config = dict(
    norm='batchnorm',
    stem='deep',
    beta1=0.95,
    eps=1e-08,
    precondition_frequency=50,
    lr_schedule='linear',
    final_lr_fraction=0,
    adamw_weight_decay_other_params=0.01,
)
Rows from block 3 of a small multi-label image tagger, named by matrix and row number. Each number is 500 + 40 x the weight over its row's rms, rounded and kept within 0 to 999. All counts start at 0. Numbers have three digits each.
Before each channel's rows are labels from the 100 images, of 14976, where the channel reaches its highest value: "responds to" is what is common among them. Only what is clearly more common there than usual is listed. The data: photos with spoken descriptions (Open Images, Localized Narratives). In brackets: how many of the 100.
# conv: 3x3 conv (model.blocks.3.conv.weight, 128x128x3x3, each kernel summed), inputs 0-63

responds to: text has "wall" (44); text has "holding" (39); text has "sitting" (34)
conv.90:509495425491494463474560402518400518533514505513501498484525500527503484490508520431446517470506461514463536441474502516476527460472518464621539454497482536469545506520470511515654441448495460

responds to: text has "wearing" (35); text has "man" (31)
conv.11:475495432500466489473473486449578507447557467485478543451540543497467473585543484450552487474535499529517470518474515517528517548519575495494486503486517435454449451455495462481479587543459456

responds to: text has "standing" (48); text has "sitting" (43); text has "wall" (43); text has "table" (35)
conv.51:439512585439512537472465509564526411565494455451499488456488495465457482542424475469443494532540510510515529541506515468529498511533443496558497404440415555504501454446513500470462590521490474

responds to: text has "white" (28)
conv.20:557489500504442498490466470546523438501458554491528569507499544515457583460518455474494457587475519415555479513517520539492505458568509512524433450484499477515500548526514445492461440411618539

responds to: text has "standing" (62); text has "wearing" (34)
conv.81:520527554469424503476488513498467467509475465489521475475470549499481486485538478545513564534490520438497483549493457561456541492399539462531465467568499482513547485385498524465525508593503476

responds to: text has "standing" (48); text has "people" (46); text has "holding" (38)
conv.53:529432464533500556468487543521436513508491545513477492509544597538463502473521475479500484562535446467426547504437510549518464495536457527490506500468489526535462437467518544588521488478495516

responds to: text has "lights" (39)
conv.85:527499495475492549493553528579481506576544509480475534466516549512489453527529587509543508524452511599504487621440461400496492459454431490436438499509494498434483537507485447609520602477525457

responds to: text has "lights" (25)
conv.70:485433478452492496522453419460544557475554451459460594514511502538488451530480538544480457425481457482510465518455500436458454560481477543477441503514460470484510574426447487475540507488463480

responds to: text has "wall" (44); text has "table" (31)
conv.125:509506446489464455528519449500447437602502501485522472495539432519505469522544553497471420482598436484506474531481539471488553548497509573556459430508507483570486510509430487500524424568496521

responds to: text has "holding" (42); text has "person" (37); text has "man" (32); text has "wearing" (32)
conv.15:462513512538473484476541410500538494429518526496518438524498580449468471448474478468456543495518475557508456419559529536528496488530464529463452488521471509632466506490497466439427432555503500

responds to: text has "holding" (40); text has "woman" (25)
conv.112:489555547508496496468518448600476449478525488509498485510503460440475499474547414523460471449558482402416512524498475520443432523498444511509492524449478512498529512540499528517498519446485476

responds to: text has "lights" (43)
conv.12:509505539523434519524535518494521440472547481508546546443616488465482549558521467476488497507515534666507506514450530472450489541545471509513541491433503471501517507488494517458473461492455487

responds to: text has "trees" (75); text has "sky" (67); text has "plants" (26)
conv.36:438474615510463526559478435412462503414581524467447462481498456566474471485525468573502487505574507548433472479483505505465547471428490513437468480485447486467527498517512464485493419484499454

responds to: text has "trees" (56)
conv.105:546570504483495489457444476555402542457509493461446480446472388485496447452519513491460495574483526442531516619506496489512581490532460489499498449555535551636549527458487459518482511465480435

responds to: text has "lights" (28)
conv.78:549488475487494566543543502468499422508511503606513471540527532472456520612451454512475515489478489534508482519418516576484500523446496467489437439506468490443507517487491442489452517490534510

responds to: text has "table" (33)
conv.14:567534526504522472521533513488534480548460549503488449502556534432532435483505486497524453454551487490555503499456488489463463439533529513473465478476559566444470527452510441567511412481541504

responds to: text has "people" (49)
conv.113:479476521442487497551498467417500489478510464598449471540520488483506511446503432563505414474532531482568500511517572509479525393567499426482564490468500475523442430521465464479479531462473478

responds to: text has "trees" (64); text has "sky" (53); text has "plants" (31); text has "grass" (27)
conv.109:495556623523521553537398529564496470504507540478477451451481525494489531494506511482490505565493571550461445499485495512491458468467504537448432452574552455468451431473494448454509508561454453

responds to: text has "sky" (51)
conv.24:520487523527570487511552496515634471548471514458528469450473509552546485519521479484494525552543481436361494427503444440551399523511476537486395495508479493502531444463513459494509512459533478

responds to: text has "wall" (46)
conv.103:458476525473474542524428441475486465473482485490449471589490426494499546513459451524565469481469562493478427528523515456466590555527522565484460488490504561532509548560429519507532512422543555

responds to: text has "people" (45)
conv.69:459533536528559480437468480553484548434490512519497517454430465458423493546493488488526471488556518522533481527446498483528559497457474452466451561541538466432525503527502452454501524442478537

responds to: text has "people" (49)
conv.0:433513598518513536460494511488500530508452486520482487439543522501469487539479528482465506501458494545515467548440407493491495429429452528500542553465457482512480531515440476470468461552440524

responds to: text has "trees" (72); text has "sky" (62)
conv.29:608555534488628495439521508528453421449430481462459435548503563502478532466469499543522468448511541404522464482520507507523491496476481511424480477488493519468470477483452466555501491414514495

responds to: text has "holding" (41); text has "persons" (25)
conv.4:496546539494528537462482472479470440505535490499495487520439466444447474566532552530472502447465478485464420508453537521465544528554467560480507489416512488439542470451468493477477490455450498

responds to: text has "plants" (26)
conv.88:493521481520521439497501394442443470485515484458527486501486452454479535486567489512450500509573458434468497575530549483489577497562484484530485540532484524500509493443483543472425468493498505

responds to: text has "trees" (71)
conv.117:527484503479490489497525506486456508490433504519527518483515455512517461543487441478495462465460500481518456549542483486465527437500426512460505499519486495527513459476486495563517619475531537

responds to: text has "holding" (47); text has "man" (39); text has "wearing" (33)
conv.99:460481529540411477526528463470504473494544523433462470572445471520515473501496503546475488488459473481454463475478530493502480570487515472523518496484444521497523502482537499444456464489507469

responds to: text has "standing" (53); text has "wall" (45); text has "wearing" (30)
conv.73:436562565456475395511456433522493427470458435467479548476486490539463548530547491446471495497453496527426471483513453567542523480442410507515515480468524516475524552485543478537539494573452490

responds to: text has "sky" (50)
conv.8:502549541507591491482504533597466475516422482485511452538470506441493539545478452554494475513447468564496436512517534417480511455500537474527501438542526441414477489515479482489564481471510508

responds to: text has "holding" (35); text has "man" (32)
conv.66:515563531482502533505493473491561475513532517558474470540477507512496468454547490471466444453544444561490521457518511498579495539484458463424489398468509514476439479530487455502429541560513425

responds to: text has "grass" (29)
conv.121:478498424525447517474502520472495463475421490459479532579489431466487498472483459489581581463565471436626529460410481492492481526483434473524482505464523473517461521486501511524449497502503584

responds to: text has "wall" (42)
conv.74:502552511487465484495446452457545479493566510519483511475475553522478464528568491576411492559467469564489543537484465528527514518576503494478481468499572503429469509523439485569481477561501485

responds to: text has "trees" (56)
conv.41:507459540509512504484530472569462510530468436490502519449486481562483534469470544508501500471607465479544584491422511519570510529495460469514586480470501554529569532527494499528416444476445577

responds to: text has "sky" (50)
conv.25:449459559485514559532483454445561485448474483440519468424498568462474507486553456378486468515498501497506476547512510516585519568476554530456502431565562493490544490437460531419594484496573487