python train.py --model="multi-label image tagger" --dataset="photos with spoken descriptions (Open Images, Localized Narratives)" --train_examples=101725 --image_size=32 --crop_scale_min=1 --horizontal_flip=true --arch="vgg" --norm="batchnorm" --hidden_act="relu" --depths=[2, 4, 4] --kernel_size=3 --stem="deep" --widths=[80, 128, 240] --downsampling="max" --num_labels=250 --init="kaiming_normal" --optimizer="soap" --beta2=0.999 --learning_rate=0.004 --beta1=0.95 --shampoo_beta=0.999 --eps=1e-08 --precondition_frequency=50 --max_precond_dim=512 --merge_dims=false --one_sided=false --adamw_lr_other_params=0.0028 --max_grad_norm=3.0 --cautious_weight_decay=true --max_steps=21900 --batch_size=128 --epochs=27.6 --lr_schedule="linear" --final_lr_fraction=0 --warmup_steps=650 --weight_decay=0.1 --adamw_weight_decay_other_params=0.01
Rows from block 5 of a small multi-label image tagger, named by matrix and row number. Each number is 128 + 32 x the weight over its row's rms, rounded and kept within 0 to 255. All counts start at 0. Numbers have three digits each.
After each channel's rows are labels from the 100 images, of 14976, where the channel reaches its highest value: "strongest on" is what is common among them; "peak at" is the part of the image that holds the peak. Only what is clearly more common there than usual is listed. The data: photos with spoken descriptions (Open Images, Localized Narratives).
# conv: 3x3 conv (model.blocks.5.conv.weight, 128x128x3x3, each kernel summed), inputs 43-85

conv.18:136071089083138081089098122137161113109118136124075093235121122100121108110172106151169114124179128153093094153156166117087128149
strongest on: text has "lights"
peak at: top left

conv.108:118112114131100143109177224113133162049162122121109162179136131109123075134071137163142126117148170133124130097151098129132127082
strongest on: text has "table"
peak at: top right

conv.79:067195087109115163136146149127095158148140200141112067160203074180094121099180104140122114129104119130146124172070104069138109132
strongest on: text has "trees"; text has "sky"
peak at: top right; bottom right

conv.122:155169139086143131131101068092101130148083117137125171193134129125104139073171116092149124119101152172111109121133119085142117099
strongest on: text has "standing"
peak at: middle right

conv.11:118053150120068107129130142129134093125110139142117154151154142106157141187128175160122112086120112156158101147151150151112150140
strongest on: text has "lights"; text has "wall"
peak at: top right

conv.102:174176098061195113143136118151136159136138188152134121201142153184120131142135176147116116123145110131137131132109084164144110146
strongest on: text has "sky"; text has "trees"
peak at: top left

conv.74:093157174156101151076144162107132149191110136127116063138164116079120106114095084094157128089104106100149123114113131110095136159
strongest on: text has "trees"; text has "sky"
peak at: top right; top left

conv.52:092100111092113133151129180100104171098143129090155079153084116149130145146130118139136161110135094112110199129196128134133115147
strongest on: text has "table"
peak at: top right

conv.51:138137101135102170120097141076090129142113174081157106113108173160096141128180154174132132128120135163129113111117140169163212122
strongest on: text has "wall"; text has "table"
peak at: top right; top left

conv.17:124057102131108081174138174110117144118102168098109155142088114109134103152155148090176135211135155125153163129154149201184106165
strongest on: text has "woman"
peak at: top centre

conv.27:147089154194122197079174165091076093098153178114109144090074120086076118141118189130159106104137072092155133131123112137147156113
strongest on: text has "sky"
peak at: top left; top right

conv.90:144125167117140126100132138119159123125086178171144112102146132127175098160163121167123059126162137189117135098054155081158189140
strongest on: text has "buildings"
peak at: bottom right; bottom left

conv.16:154136150112124135159108175155114094192172170109079104129128117118104138174161123121155101157111095085142113131113141183130123122
strongest on: text has "standing"; text has "people"
peak at: bottom centre

conv.86:104144074143166147128132148140104152128138164063133137149181115115124147168084151172132088165096070135139157100182142155126125104
strongest on: text has "food"; text has "table"
peak at: bottom centre

conv.109:086184138105105144142117123066115158078189216097139064118177145163134085115151119178102098114106204080140143097141169150133121184
strongest on: text has "trees"; text has "sky"
peak at: top right

conv.114:117118095089157122126165124131150125118176138082113145108124079103211162104114150141133088126138139157119136122170162096122128160
strongest on: text has "table"
peak at: bottom left

conv.30:110137118106123095060161144098158085131132137095145196103213068151184094094105117146095144118143094155104156149193114169160112133
strongest on: text has "food"; text has "table"
peak at: bottom centre

conv.93:108119078165198074128124101134159130162117153153079131140159117126071152133090134093157106123157162174164124141093146094128146182
strongest on: text has "people"
peak at: middle left

conv.68:187051094146178101119147158200140142101150134137086128087110081087140111084099104059124115094142146086156191098121149107119147070
strongest on: text has "people"; text has "wall"; text has "sitting"; text has "table"
peak at: centre

conv.117:140126121144137114148126160035157071095166132135095131142135130061112060129166198128093122138171091092159149118143090168114102150
strongest on: text has "lights"
peak at: top left

conv.124:078069113089112118143112155191085069167151139166108122086187110172141166158174127124113108128103167107117130170103138144116157068
strongest on: text has "standing"; text has "holding"; text has "woman"
peak at: top centre; centre

conv.14:174127128151123129113095159084082126147180173109122116110169086075131171116175121114145131102106150099093095084104132112167121158
strongest on: text has "chairs"
peak at: bottom right; top right

conv.22:133071130136079136120094145080093164106104130159151051148134092137115142144173150132124091158128126147133132106125126140157194182
strongest on: text has "trees"; text has "sky"
peak at: top left; top right

conv.92:123084105084148105106111109202113101152154098169100119201115140103162174137119118054147135087165157130114162077100172185175167091
strongest on: text has "wall"; text has "sitting"; text has "table"
peak at: centre

conv.33:069158092115124077089122181088117171123112153147047118173170107142149189178056141150111084121129117065117154104155098131167123113
strongest on: text has "table"
peak at: bottom right

conv.55:119091155115086149137090138158141120079129157103174110107144033156102137220121124124131094211129125162157119206073131110107112121
strongest on: text has "trees"; text has "sky"; text has "grass"
peak at: top left

conv.100:159081138141107126111103207126180169091127112202134076104053137135153084101098105139115103119127193138143134129080111157134094147
strongest on: text has "sky"; text has "trees"; text has "plants"
peak at: top right

conv.116:166076141100109115079073114137160154084092118090117137226116100156111175108136138119074080145148139113088164170111068137114181170
strongest on: text has "sky"
peak at: top left

conv.120:097118097155125178166140229135125123174129119136096145147143120114096135141086106114112113157144178132117139121124150076140107073
strongest on: text has "trees"; text has "sky"
peak at: top right; top left

conv.24:125142155136151112130149072082161116160121104151099096180150095176132106145179156131108170109049117119107161180110152144176123120
strongest on: text has "standing"; text has "holding"; text has "man"; text has "wearing"
peak at: centre

conv.97:138139135110112122160110163100129143102141150153124082135125167111112132133115108118188131175097112160150122104125113150084103113
strongest on: text has "standing"
peak at: top centre; top left

conv.4:108097130092111092131137128100166135027081134120128112162180096084139166162079173172120134127148119118105175177126119123158129160
strongest on: text has "table"
peak at: bottom left

conv.47:119067137158091049154156170097140157129084106103159103144138073081153086126096160076124101166112172101151095147127111151108136142
strongest on: text has "lights"
peak at: top right; top centre

conv.118:178096128083085105130106168118093120099158113191168091145138094161159121129184143125155072105148130131169085124092115102122177136
strongest on: text has "wall"; text has "wearing"; text has "black"
peak at: top centre

conv.119:104120113128135151112145131102161061108148204150177141135118154201157087080111066112168105172149206187095150150148163126101108102
strongest on: text has "sky"; text has "trees"
peak at: top left; top right

conv.53:123120100172125119141180137115129138158082169098089108131148136102134154148170104098168109092158161181101100125107129110148091149
strongest on: text has "road"; text has "vehicles"
peak at: bottom left

conv.88:082168097110197052137139177114155092122137126103087120166117114134118164153145151152140087087103121154150178141151112160176083087
strongest on: text has "people"; text has "sitting"
peak at: top left

conv.2:122107074119153108148126171081091156188164099143105125170091139130171171130137128163122090085146119135099117094112137158122131163
strongest on: text has "holding"
peak at: bottom right