config.yaml
model: "multi-label image tagger"
norm: "batchnorm"
depths: [2, 4, 4]
lr: 0.004
precondition_frequency: 50
merge_dims: false
batch_size: 128
epochs: 27.6
adamw_weight_decay_other_params: 0.01
Rows from block 5, named by matrix and row number. Each number is 128 + 32 x the weight over its row's rms, rounded and kept within 0 to 255. All counts start at 0. Numbers have three digits each. After the name is the row's rms in percent of the matrix's.
# conv: 3x3 conv (model.blocks.5.conv.weight, 128x128x3x3), inputs 28-31, a 3x3 kernel for each
conv.0 096:214221165155122089133181119056185157118147074100111106113096156141104127160046222082150056103095100156083167
conv.1 103:175125126114137071100128166159145145132134133150063131102115076107111103144148077176151135110101090108094082
conv.2 102:120086026082093077119088086121181126181131071161132116074126116054159133105099100164120096146135092142126155
conv.3 103:111123136105064089137128206185176127142123117148136096207132067190114220188040187165082139162145147172097140
conv.4 101:102129045189133112159137139150137084124208108149188126153139160085125172113133098126184125123159091109156155
conv.5 105:149049114173081130082103110159160091077196177190115117121138108137110086107134088089172154163174131112127108
conv.6 098:129110184179121131104108058181136086138152115093110142099118133156089142144156174127140084090134081099134194
conv.7 099:071164103151187130148190120145106153128090154149094186091135089110088167106110115103112101163135147198126147
conv.8 100:194165146183190157069110068133114125130132128126102098111148123108120093099156116132093122105097153126126160
conv.9 093:143084169079155149147128129179088142107093145155160105115124158120155172138146120165074200116054085093119109
conv.10 097:104070097145120122100072107053136089123156116134074144153097129118144141178144123000138111132184137074119163
conv.11 106:161084106125070135139138206131217190164224132159128136136104121113162146135170167145113139187187109104053119
conv.12 099:146140236147150180116140189127141120098149132159103183139146140138172145120132063143120198183189229096183141
conv.13 101:080122122152147155141119138089174121207112132171112164143105106123172109121151120149122069173149123152179096
conv.14 098:095098136113177134154090134189081158081150175186129170161147182097118130144088141118142110136097065115106138
conv.15 097:132088142118136158175206117112093109118146152106114104087116070087110099105103114202136075102162146141085148
conv.16 099:053133197133119079173152141098136129163199112175101153153098077128096161123140169128085145127146174139141113
conv.17 097:120121161130094083114143155134128100107109102154135055081143119098198116113168174123156031129126145155092115
conv.18 102:138102161168137079130107128109223135125133128160107080106093148130148105080133160136165119126102060136105182
conv.19 101:117114116162147172108116159097120179176052133149154110133103120096116134139161113142120075084126144152140111
conv.20 103:078088132121137084130154156125132085134123109109073115146146081173060152103089085155100119162116118127098175
conv.21 098:112152084115085064089149101086183129133102168155098147105098100175163138126114142107121079146110122092080108
conv.22 102:097129120139102105144105163114084121133173102085092101164170121154132169133077099150131176116106135156130141
conv.23 099:134151137102139129079157148137129098132133141105167208140133189147142151117147156149131162151128052140101097
conv.24 101:086111154127143094154136130128197114096133097117105107082170040112123121097097066150110111097127171159144157
conv.25 100:139112105126115097115163120127123152215079145179140144159127117122095129112147081099109104146143151065067163
conv.26 100:077178147156111108114105173092116167152164130106082213095110165088085143118105074120124096145104110147100098
conv.27 103:121145130120098148155127127137210051128160157115141170146138133171091128184116112128199107148195110144140123
conv.28 094:110085156065106119132064113119088172136119114144151077135113162146114106107164102123154160079104097086092082
conv.29 100:101150130090137086081128136113113133154081118129154135117092132133154115153086120088125130145143104135172133
conv.30 096:097140086096128076185118115095196096120105107094116105097105071164120121126124127183160111183178183042059090
conv.31 101:180076119105136146192143141169121080056096147115093151166143165069088115116116094121090131156144125110123098
conv.32 097:184109168091181147148086169140139070097109055099165114123106204134166160092150139094112115195150155158159195
conv.33 101:133164072114110090087110121125107077138157128165151101182120147145151125150101163055081157162208129069158141
conv.34 102:088167127199160113091103148129132099109080113094125119102139161140088110094081156093120140107127110144151073
conv.35 099:107104176135139131106132154135111158188177143181157091053127098143170167063113118087109111147181138160075183
conv.36 100:119158093114159103124099083133151141195081112130138058142085097097185125134112136168141194121134181127140144
conv.37 099:084138131154121105154134109099092118092076152121135156112133148121176116113147126092084111136119118161177124
conv.38 099:186168101153136157140136131144117145110128121161182119113169137164089137116107085112102123198127169108084096
conv.39 105:060113059162139154127198207148099176066127133132061165143172068127105110143157059115140157107100126123127137
conv.40 097:114148182174112133166191119148110166111078112134082144083139114109133084163093101104105123136154118155114120
conv.41 097:104089056164179133155098155108158169110183129114100114122128163116117116103085074109106095124121134103145121
conv.42 097:111149106105113113073095142205126140103130126118087107134140133149137106123143082085095102096100110166087118
conv.43 098:123135148164120084167082133141151101149140147126136145104115146113149092113108119159184148135084159112133209
conv.44 095:129119182191154164128159071109082091167072136139149082135091161141141107107180145227150095188161141120121159
conv.45 106:135110214156139161125116076164093160174161116152100105087115074100131077102109153145190167146136157139134163
conv.46 098:118100104127140122134095135101082156137125120122122124077125163164103092113068140113138176134116156065151166
conv.47 108:153081175101119206207121062141114158093192165099154170149097098157134124137135132149099110145123160155211127
conv.48 098:141132153119056116142095182157091188155163157226170094055078106119129142132145149187105137085135138070123078
conv.49 097:141107132101096104088134132169101154183156189125094141139134076111171083109102128219074165145151077135127139
conv.50 098:097136093142122151089128154125083126140125091108132147100081111150090130134130125116086119100131148090099178
conv.51 100:200140204156147163118160135109118114085170156073159170137121114094091100166126079168093129198139187159113154
conv.52 100:104144129220201214129159153115189209127115166176131135091163168126121091121083086054066132132103134171147195
conv.53 098:121139147124103087147150112078205081127141182150108166131058121090126130159148119099145145197122206079105107
conv.54 098:157120134120070133149101094129126172086133144111153077108123150139132146147138154121214161183122125172146145
conv.55 097:147100101123111097126139101101091087130128174199062173196102187103104092145131144152121084088171146192128164
conv.56 105:209137091058073147217215122111184157094115115021075212168106176075093135141172113201217161152143148160112152
conv.57 098:153181120123077121119163120113146141155108163164135110088112135099150059106088078132139161190136135120126121
conv.58 105:162090077131173130153112135112121062095145131109109087134204089109153164160112119175120088153108126150096122
conv.59 103:165178094105096119047166085111153149199144167150141095096118165120113081086154113135120160145120168123176129
conv.60 100:101127138133106170104100111121114130097090060080105114094145126049119128111144119126086134114143154095131116
conv.61 110:177141125068126208103131160123062133108132115100122104110121101078096163136109129151079129093143078073119127
conv.62 103:165137132070092118147141092236131104185113169189183122123067123139140084095161132098187117179141183136094143
conv.63 101:159152131176150201103103096091124164194159102144137114102111117138129160064090123148200092155147155099163146
conv.64 100:137138172133100115127127119143183077140196155224159138121116167122141100091107085125009120155173102176199170
conv.65 103:099134125146152068086116154178140120139173158114127102088159180143103083143083091146141155100082158058135096
conv.66 107:215215117103166180203104203103097140129107108122127126159112149117134110140095180120143126137095148146178103
conv.67 103:143106138143198183173120200088096096103100055152129171162103108102151112153045158147113168141074108178173176
conv.68 102:144106130090110151122059091138217113118104115159099076149132110121134104096069093097159093118152190149076064
conv.69 096:102174193106094088076145111133135149092080074163117110129130078136135132136106168139125164173141162112088116
conv.70 102:072102085104119071078129129126195125123098142146199163116115157154135095078175140086123111099106156121082135
conv.71 098:092124105166140141141140079197105112053145142162150158101152159101160149103105125156116188135116159106150129
conv.72 098:101161097145157255190176170126122171119118139149105129158128114110136144130144125098138107158085119128130155
conv.73 104:186082117131048149119101080148099130076110081175098109132156055062175126144182125136154134092083186159121129
conv.74 097:080113192148142118146144148160168187120174184114134180152163110092202119146214140060118090106136120131158102
conv.75 099:049147125162174133118131147164174092216105124199178092100137118100149129176119163122059096128093116141097051
conv.76 102:063107110136170075181157195162153136169132090172101147147094140175089104083160109125175173134156088106070065
conv.77 101:099186129195183179152106136098095106098062135126093137153149191107095099173105142111000096161126159114223116
conv.78 102:109158123098149165111123113158112116119160182111144116090103103104149154124087201144124172134199128107124108
conv.79 095:149118077157089159102130111153143168120130099098077131137112122093152159107123133092162122134139108176135105
conv.80 096:155166200144182125138140054149154084141185153159113228152148129133179119134133154114084137161073148114081086
conv.81 099:078149084166128143178162155147123155135142122148122052195128168176137129088135122094128196216126126114119142
conv.82 099:119070128099095139077152106096108148133108151076127100118070156090137109145180092158182076077116138126124091
conv.83 101:121126140100131111118104122174110095198065118147088182177045154116090109183190145203131155184170122164123174
conv.84 106:238123155201094147104157180154091159101140113149132133091134102070118125127111123105084137137104144135171174
conv.85 098:106132140149135116144093102184106085093159114096137155112118088102138135084128102104177137104104114160180109
conv.86 095:096057111131106144125152143133154166118104099112103105119120092115095127118139167186150129088187205105122170
conv.87 101:155115084138116069127155165175091133122112112167122094114178204173137119120239164136134187115142134109122115
conv.88 097:132154077133120125148153115129153147126124114111149096113112104050117119111112126106130168099132123157151114
conv.89 097:112131151174164105113081129169160127150083137143129124101167123107074131156126105176097211162148134141141159
conv.90 097:135205106165145078148164131132141097126160112145117096135132164189144154156160194118087113170112141183167195
conv.91 101:119117126112106133066091033124139094152098126069128118132064152138057098109121160109120133198083130139119138
conv.92 101:113115175120134094091157193109153069234124105164156107064139134132180159159151195148134123105178068125093101
conv.93 098:107140139124095097095104102165123105126098133162111148187110080063076134152109106110130079098147112088104089
conv.94 097:140116110111073147124102070119115125109128110193119150066124086093114176116162123078128126128073119106078156
conv.95 096:128095111123172129108117104156148100132089127089074137129095255131155131097157115152081154113092130179172124
conv.96 101:086115169144173126096165166118120104141074159171114188116134124115167115156094188114142164112174102160064063
conv.97 103:134156211049175189159126122133134159162171177186137171169135095162120122175125092138114124142127167130105130
conv.98 100:071149155097076145135246105221206117186143149138098092143142150093120073139136138128109090115123152106112096
conv.99 101:153159208176116155137182113121125126129107161159156094118132142083123077102128155123127160092132099151121094
conv.100 098:072167162127095151133086169098144118095117134107120108058135078081096125133117124163111100152119236109106099
conv.101 108:181146100168082054081134199113138147137143128157134088109148148111087090132182135143131091151136036124098160
conv.102 097:142149129117168113114144082165163156146125202141122131131157149118120101147063126118109137112109070103123132
conv.103 100:125089108075100083108111104114100181112129155140122159115098111161112141144118177142133158123172153128161206
conv.104 103:151132102091103146120204119108131131168191078123066057141113085113144120186115080149109112108165109163115128
conv.105 098:122164090146188171115120055101111124116120118102159164119181131174096155143114086162134077111075074144075102
conv.106 100:160155107095062123121135107093150225058173153119164164149100187149114131136097115114149145150189095156179112
conv.107 099:047135110112114087100102131135119190113126134097152157144121104080120149129179100181108123126137127104192186
conv.108 105:124182108188104091128104178124082192124125181091127097122138130150153176192092109067106155179235139111116083
conv.109 096:080163086130094094134159174171109115089128127184134111161098135121112049135135139122141130118125138159152126
conv.110 095:074089078112149108096040121135114174132156123135148117124127086106153073105130110107123117155100125147129126
conv.111 097:167128148117096090129122130130114119054106100093075136160062143122126138104183093142120154127200163132166125
conv.112 099:114167165118099147112140118130098166126126143129131122127138104075122116138056150157159149103171206125143078
conv.113 098:113130060153122162080126079183129097154093177125114153115150193133182201141109135151186160096128115099161120
conv.114 099:134086100164103101119090090142143083150130143180143109209162153155103162109160125131091134120059108172219127
conv.115 097:097142143146096091109181110118138155095135157162116158099215111107139139155102131151142126122119156108150191
conv.116 100:143122146126136130131131177121117115140113098118080084114120108147142087126107140154174101095125131114096127
conv.117 105:142112093132165167190124148191142118194140093074100144105135130113164148059061098178114156173154147105131093
conv.118 101:140165137138073059116104129166131145122101163152109154104121089105133181091124127120097150135148171086109123
conv.119 099:100114211171133171147160140127165132138097135111102124085073117133120209170155130206141100103149117109138082
conv.120 096:163189136081128151112141108139114146144152128100199118116129088142140194097136134107096100126146103198140157
conv.121 100:102184121125139121160093129166169149219152113140127145090114153131077117120119080173126168101099176107102082
conv.122 101:164141132141180106202163109122133147083139164122149181138130157113166137107119164145106101156177164113208151
conv.123 105:085144164066104150164145133126096075149108095035147167121135079112207140109128165106159135157095146208178105
conv.124 100:118147166123088068114099104155129122117117129074162107101169149121147170147112130169107138037072099082161069
conv.125 101:157060093142176131130081139090119114103140158174207155145134115121095109163137128114156108164128083146162104
conv.126 101:127087140121175103126198109066097082173154133174141192183190114053171124114200105112209108067148142141130057
conv.127 099:202237187106115069115137122123105079082102124099087117175162091110111114098090157047090137089150176179126091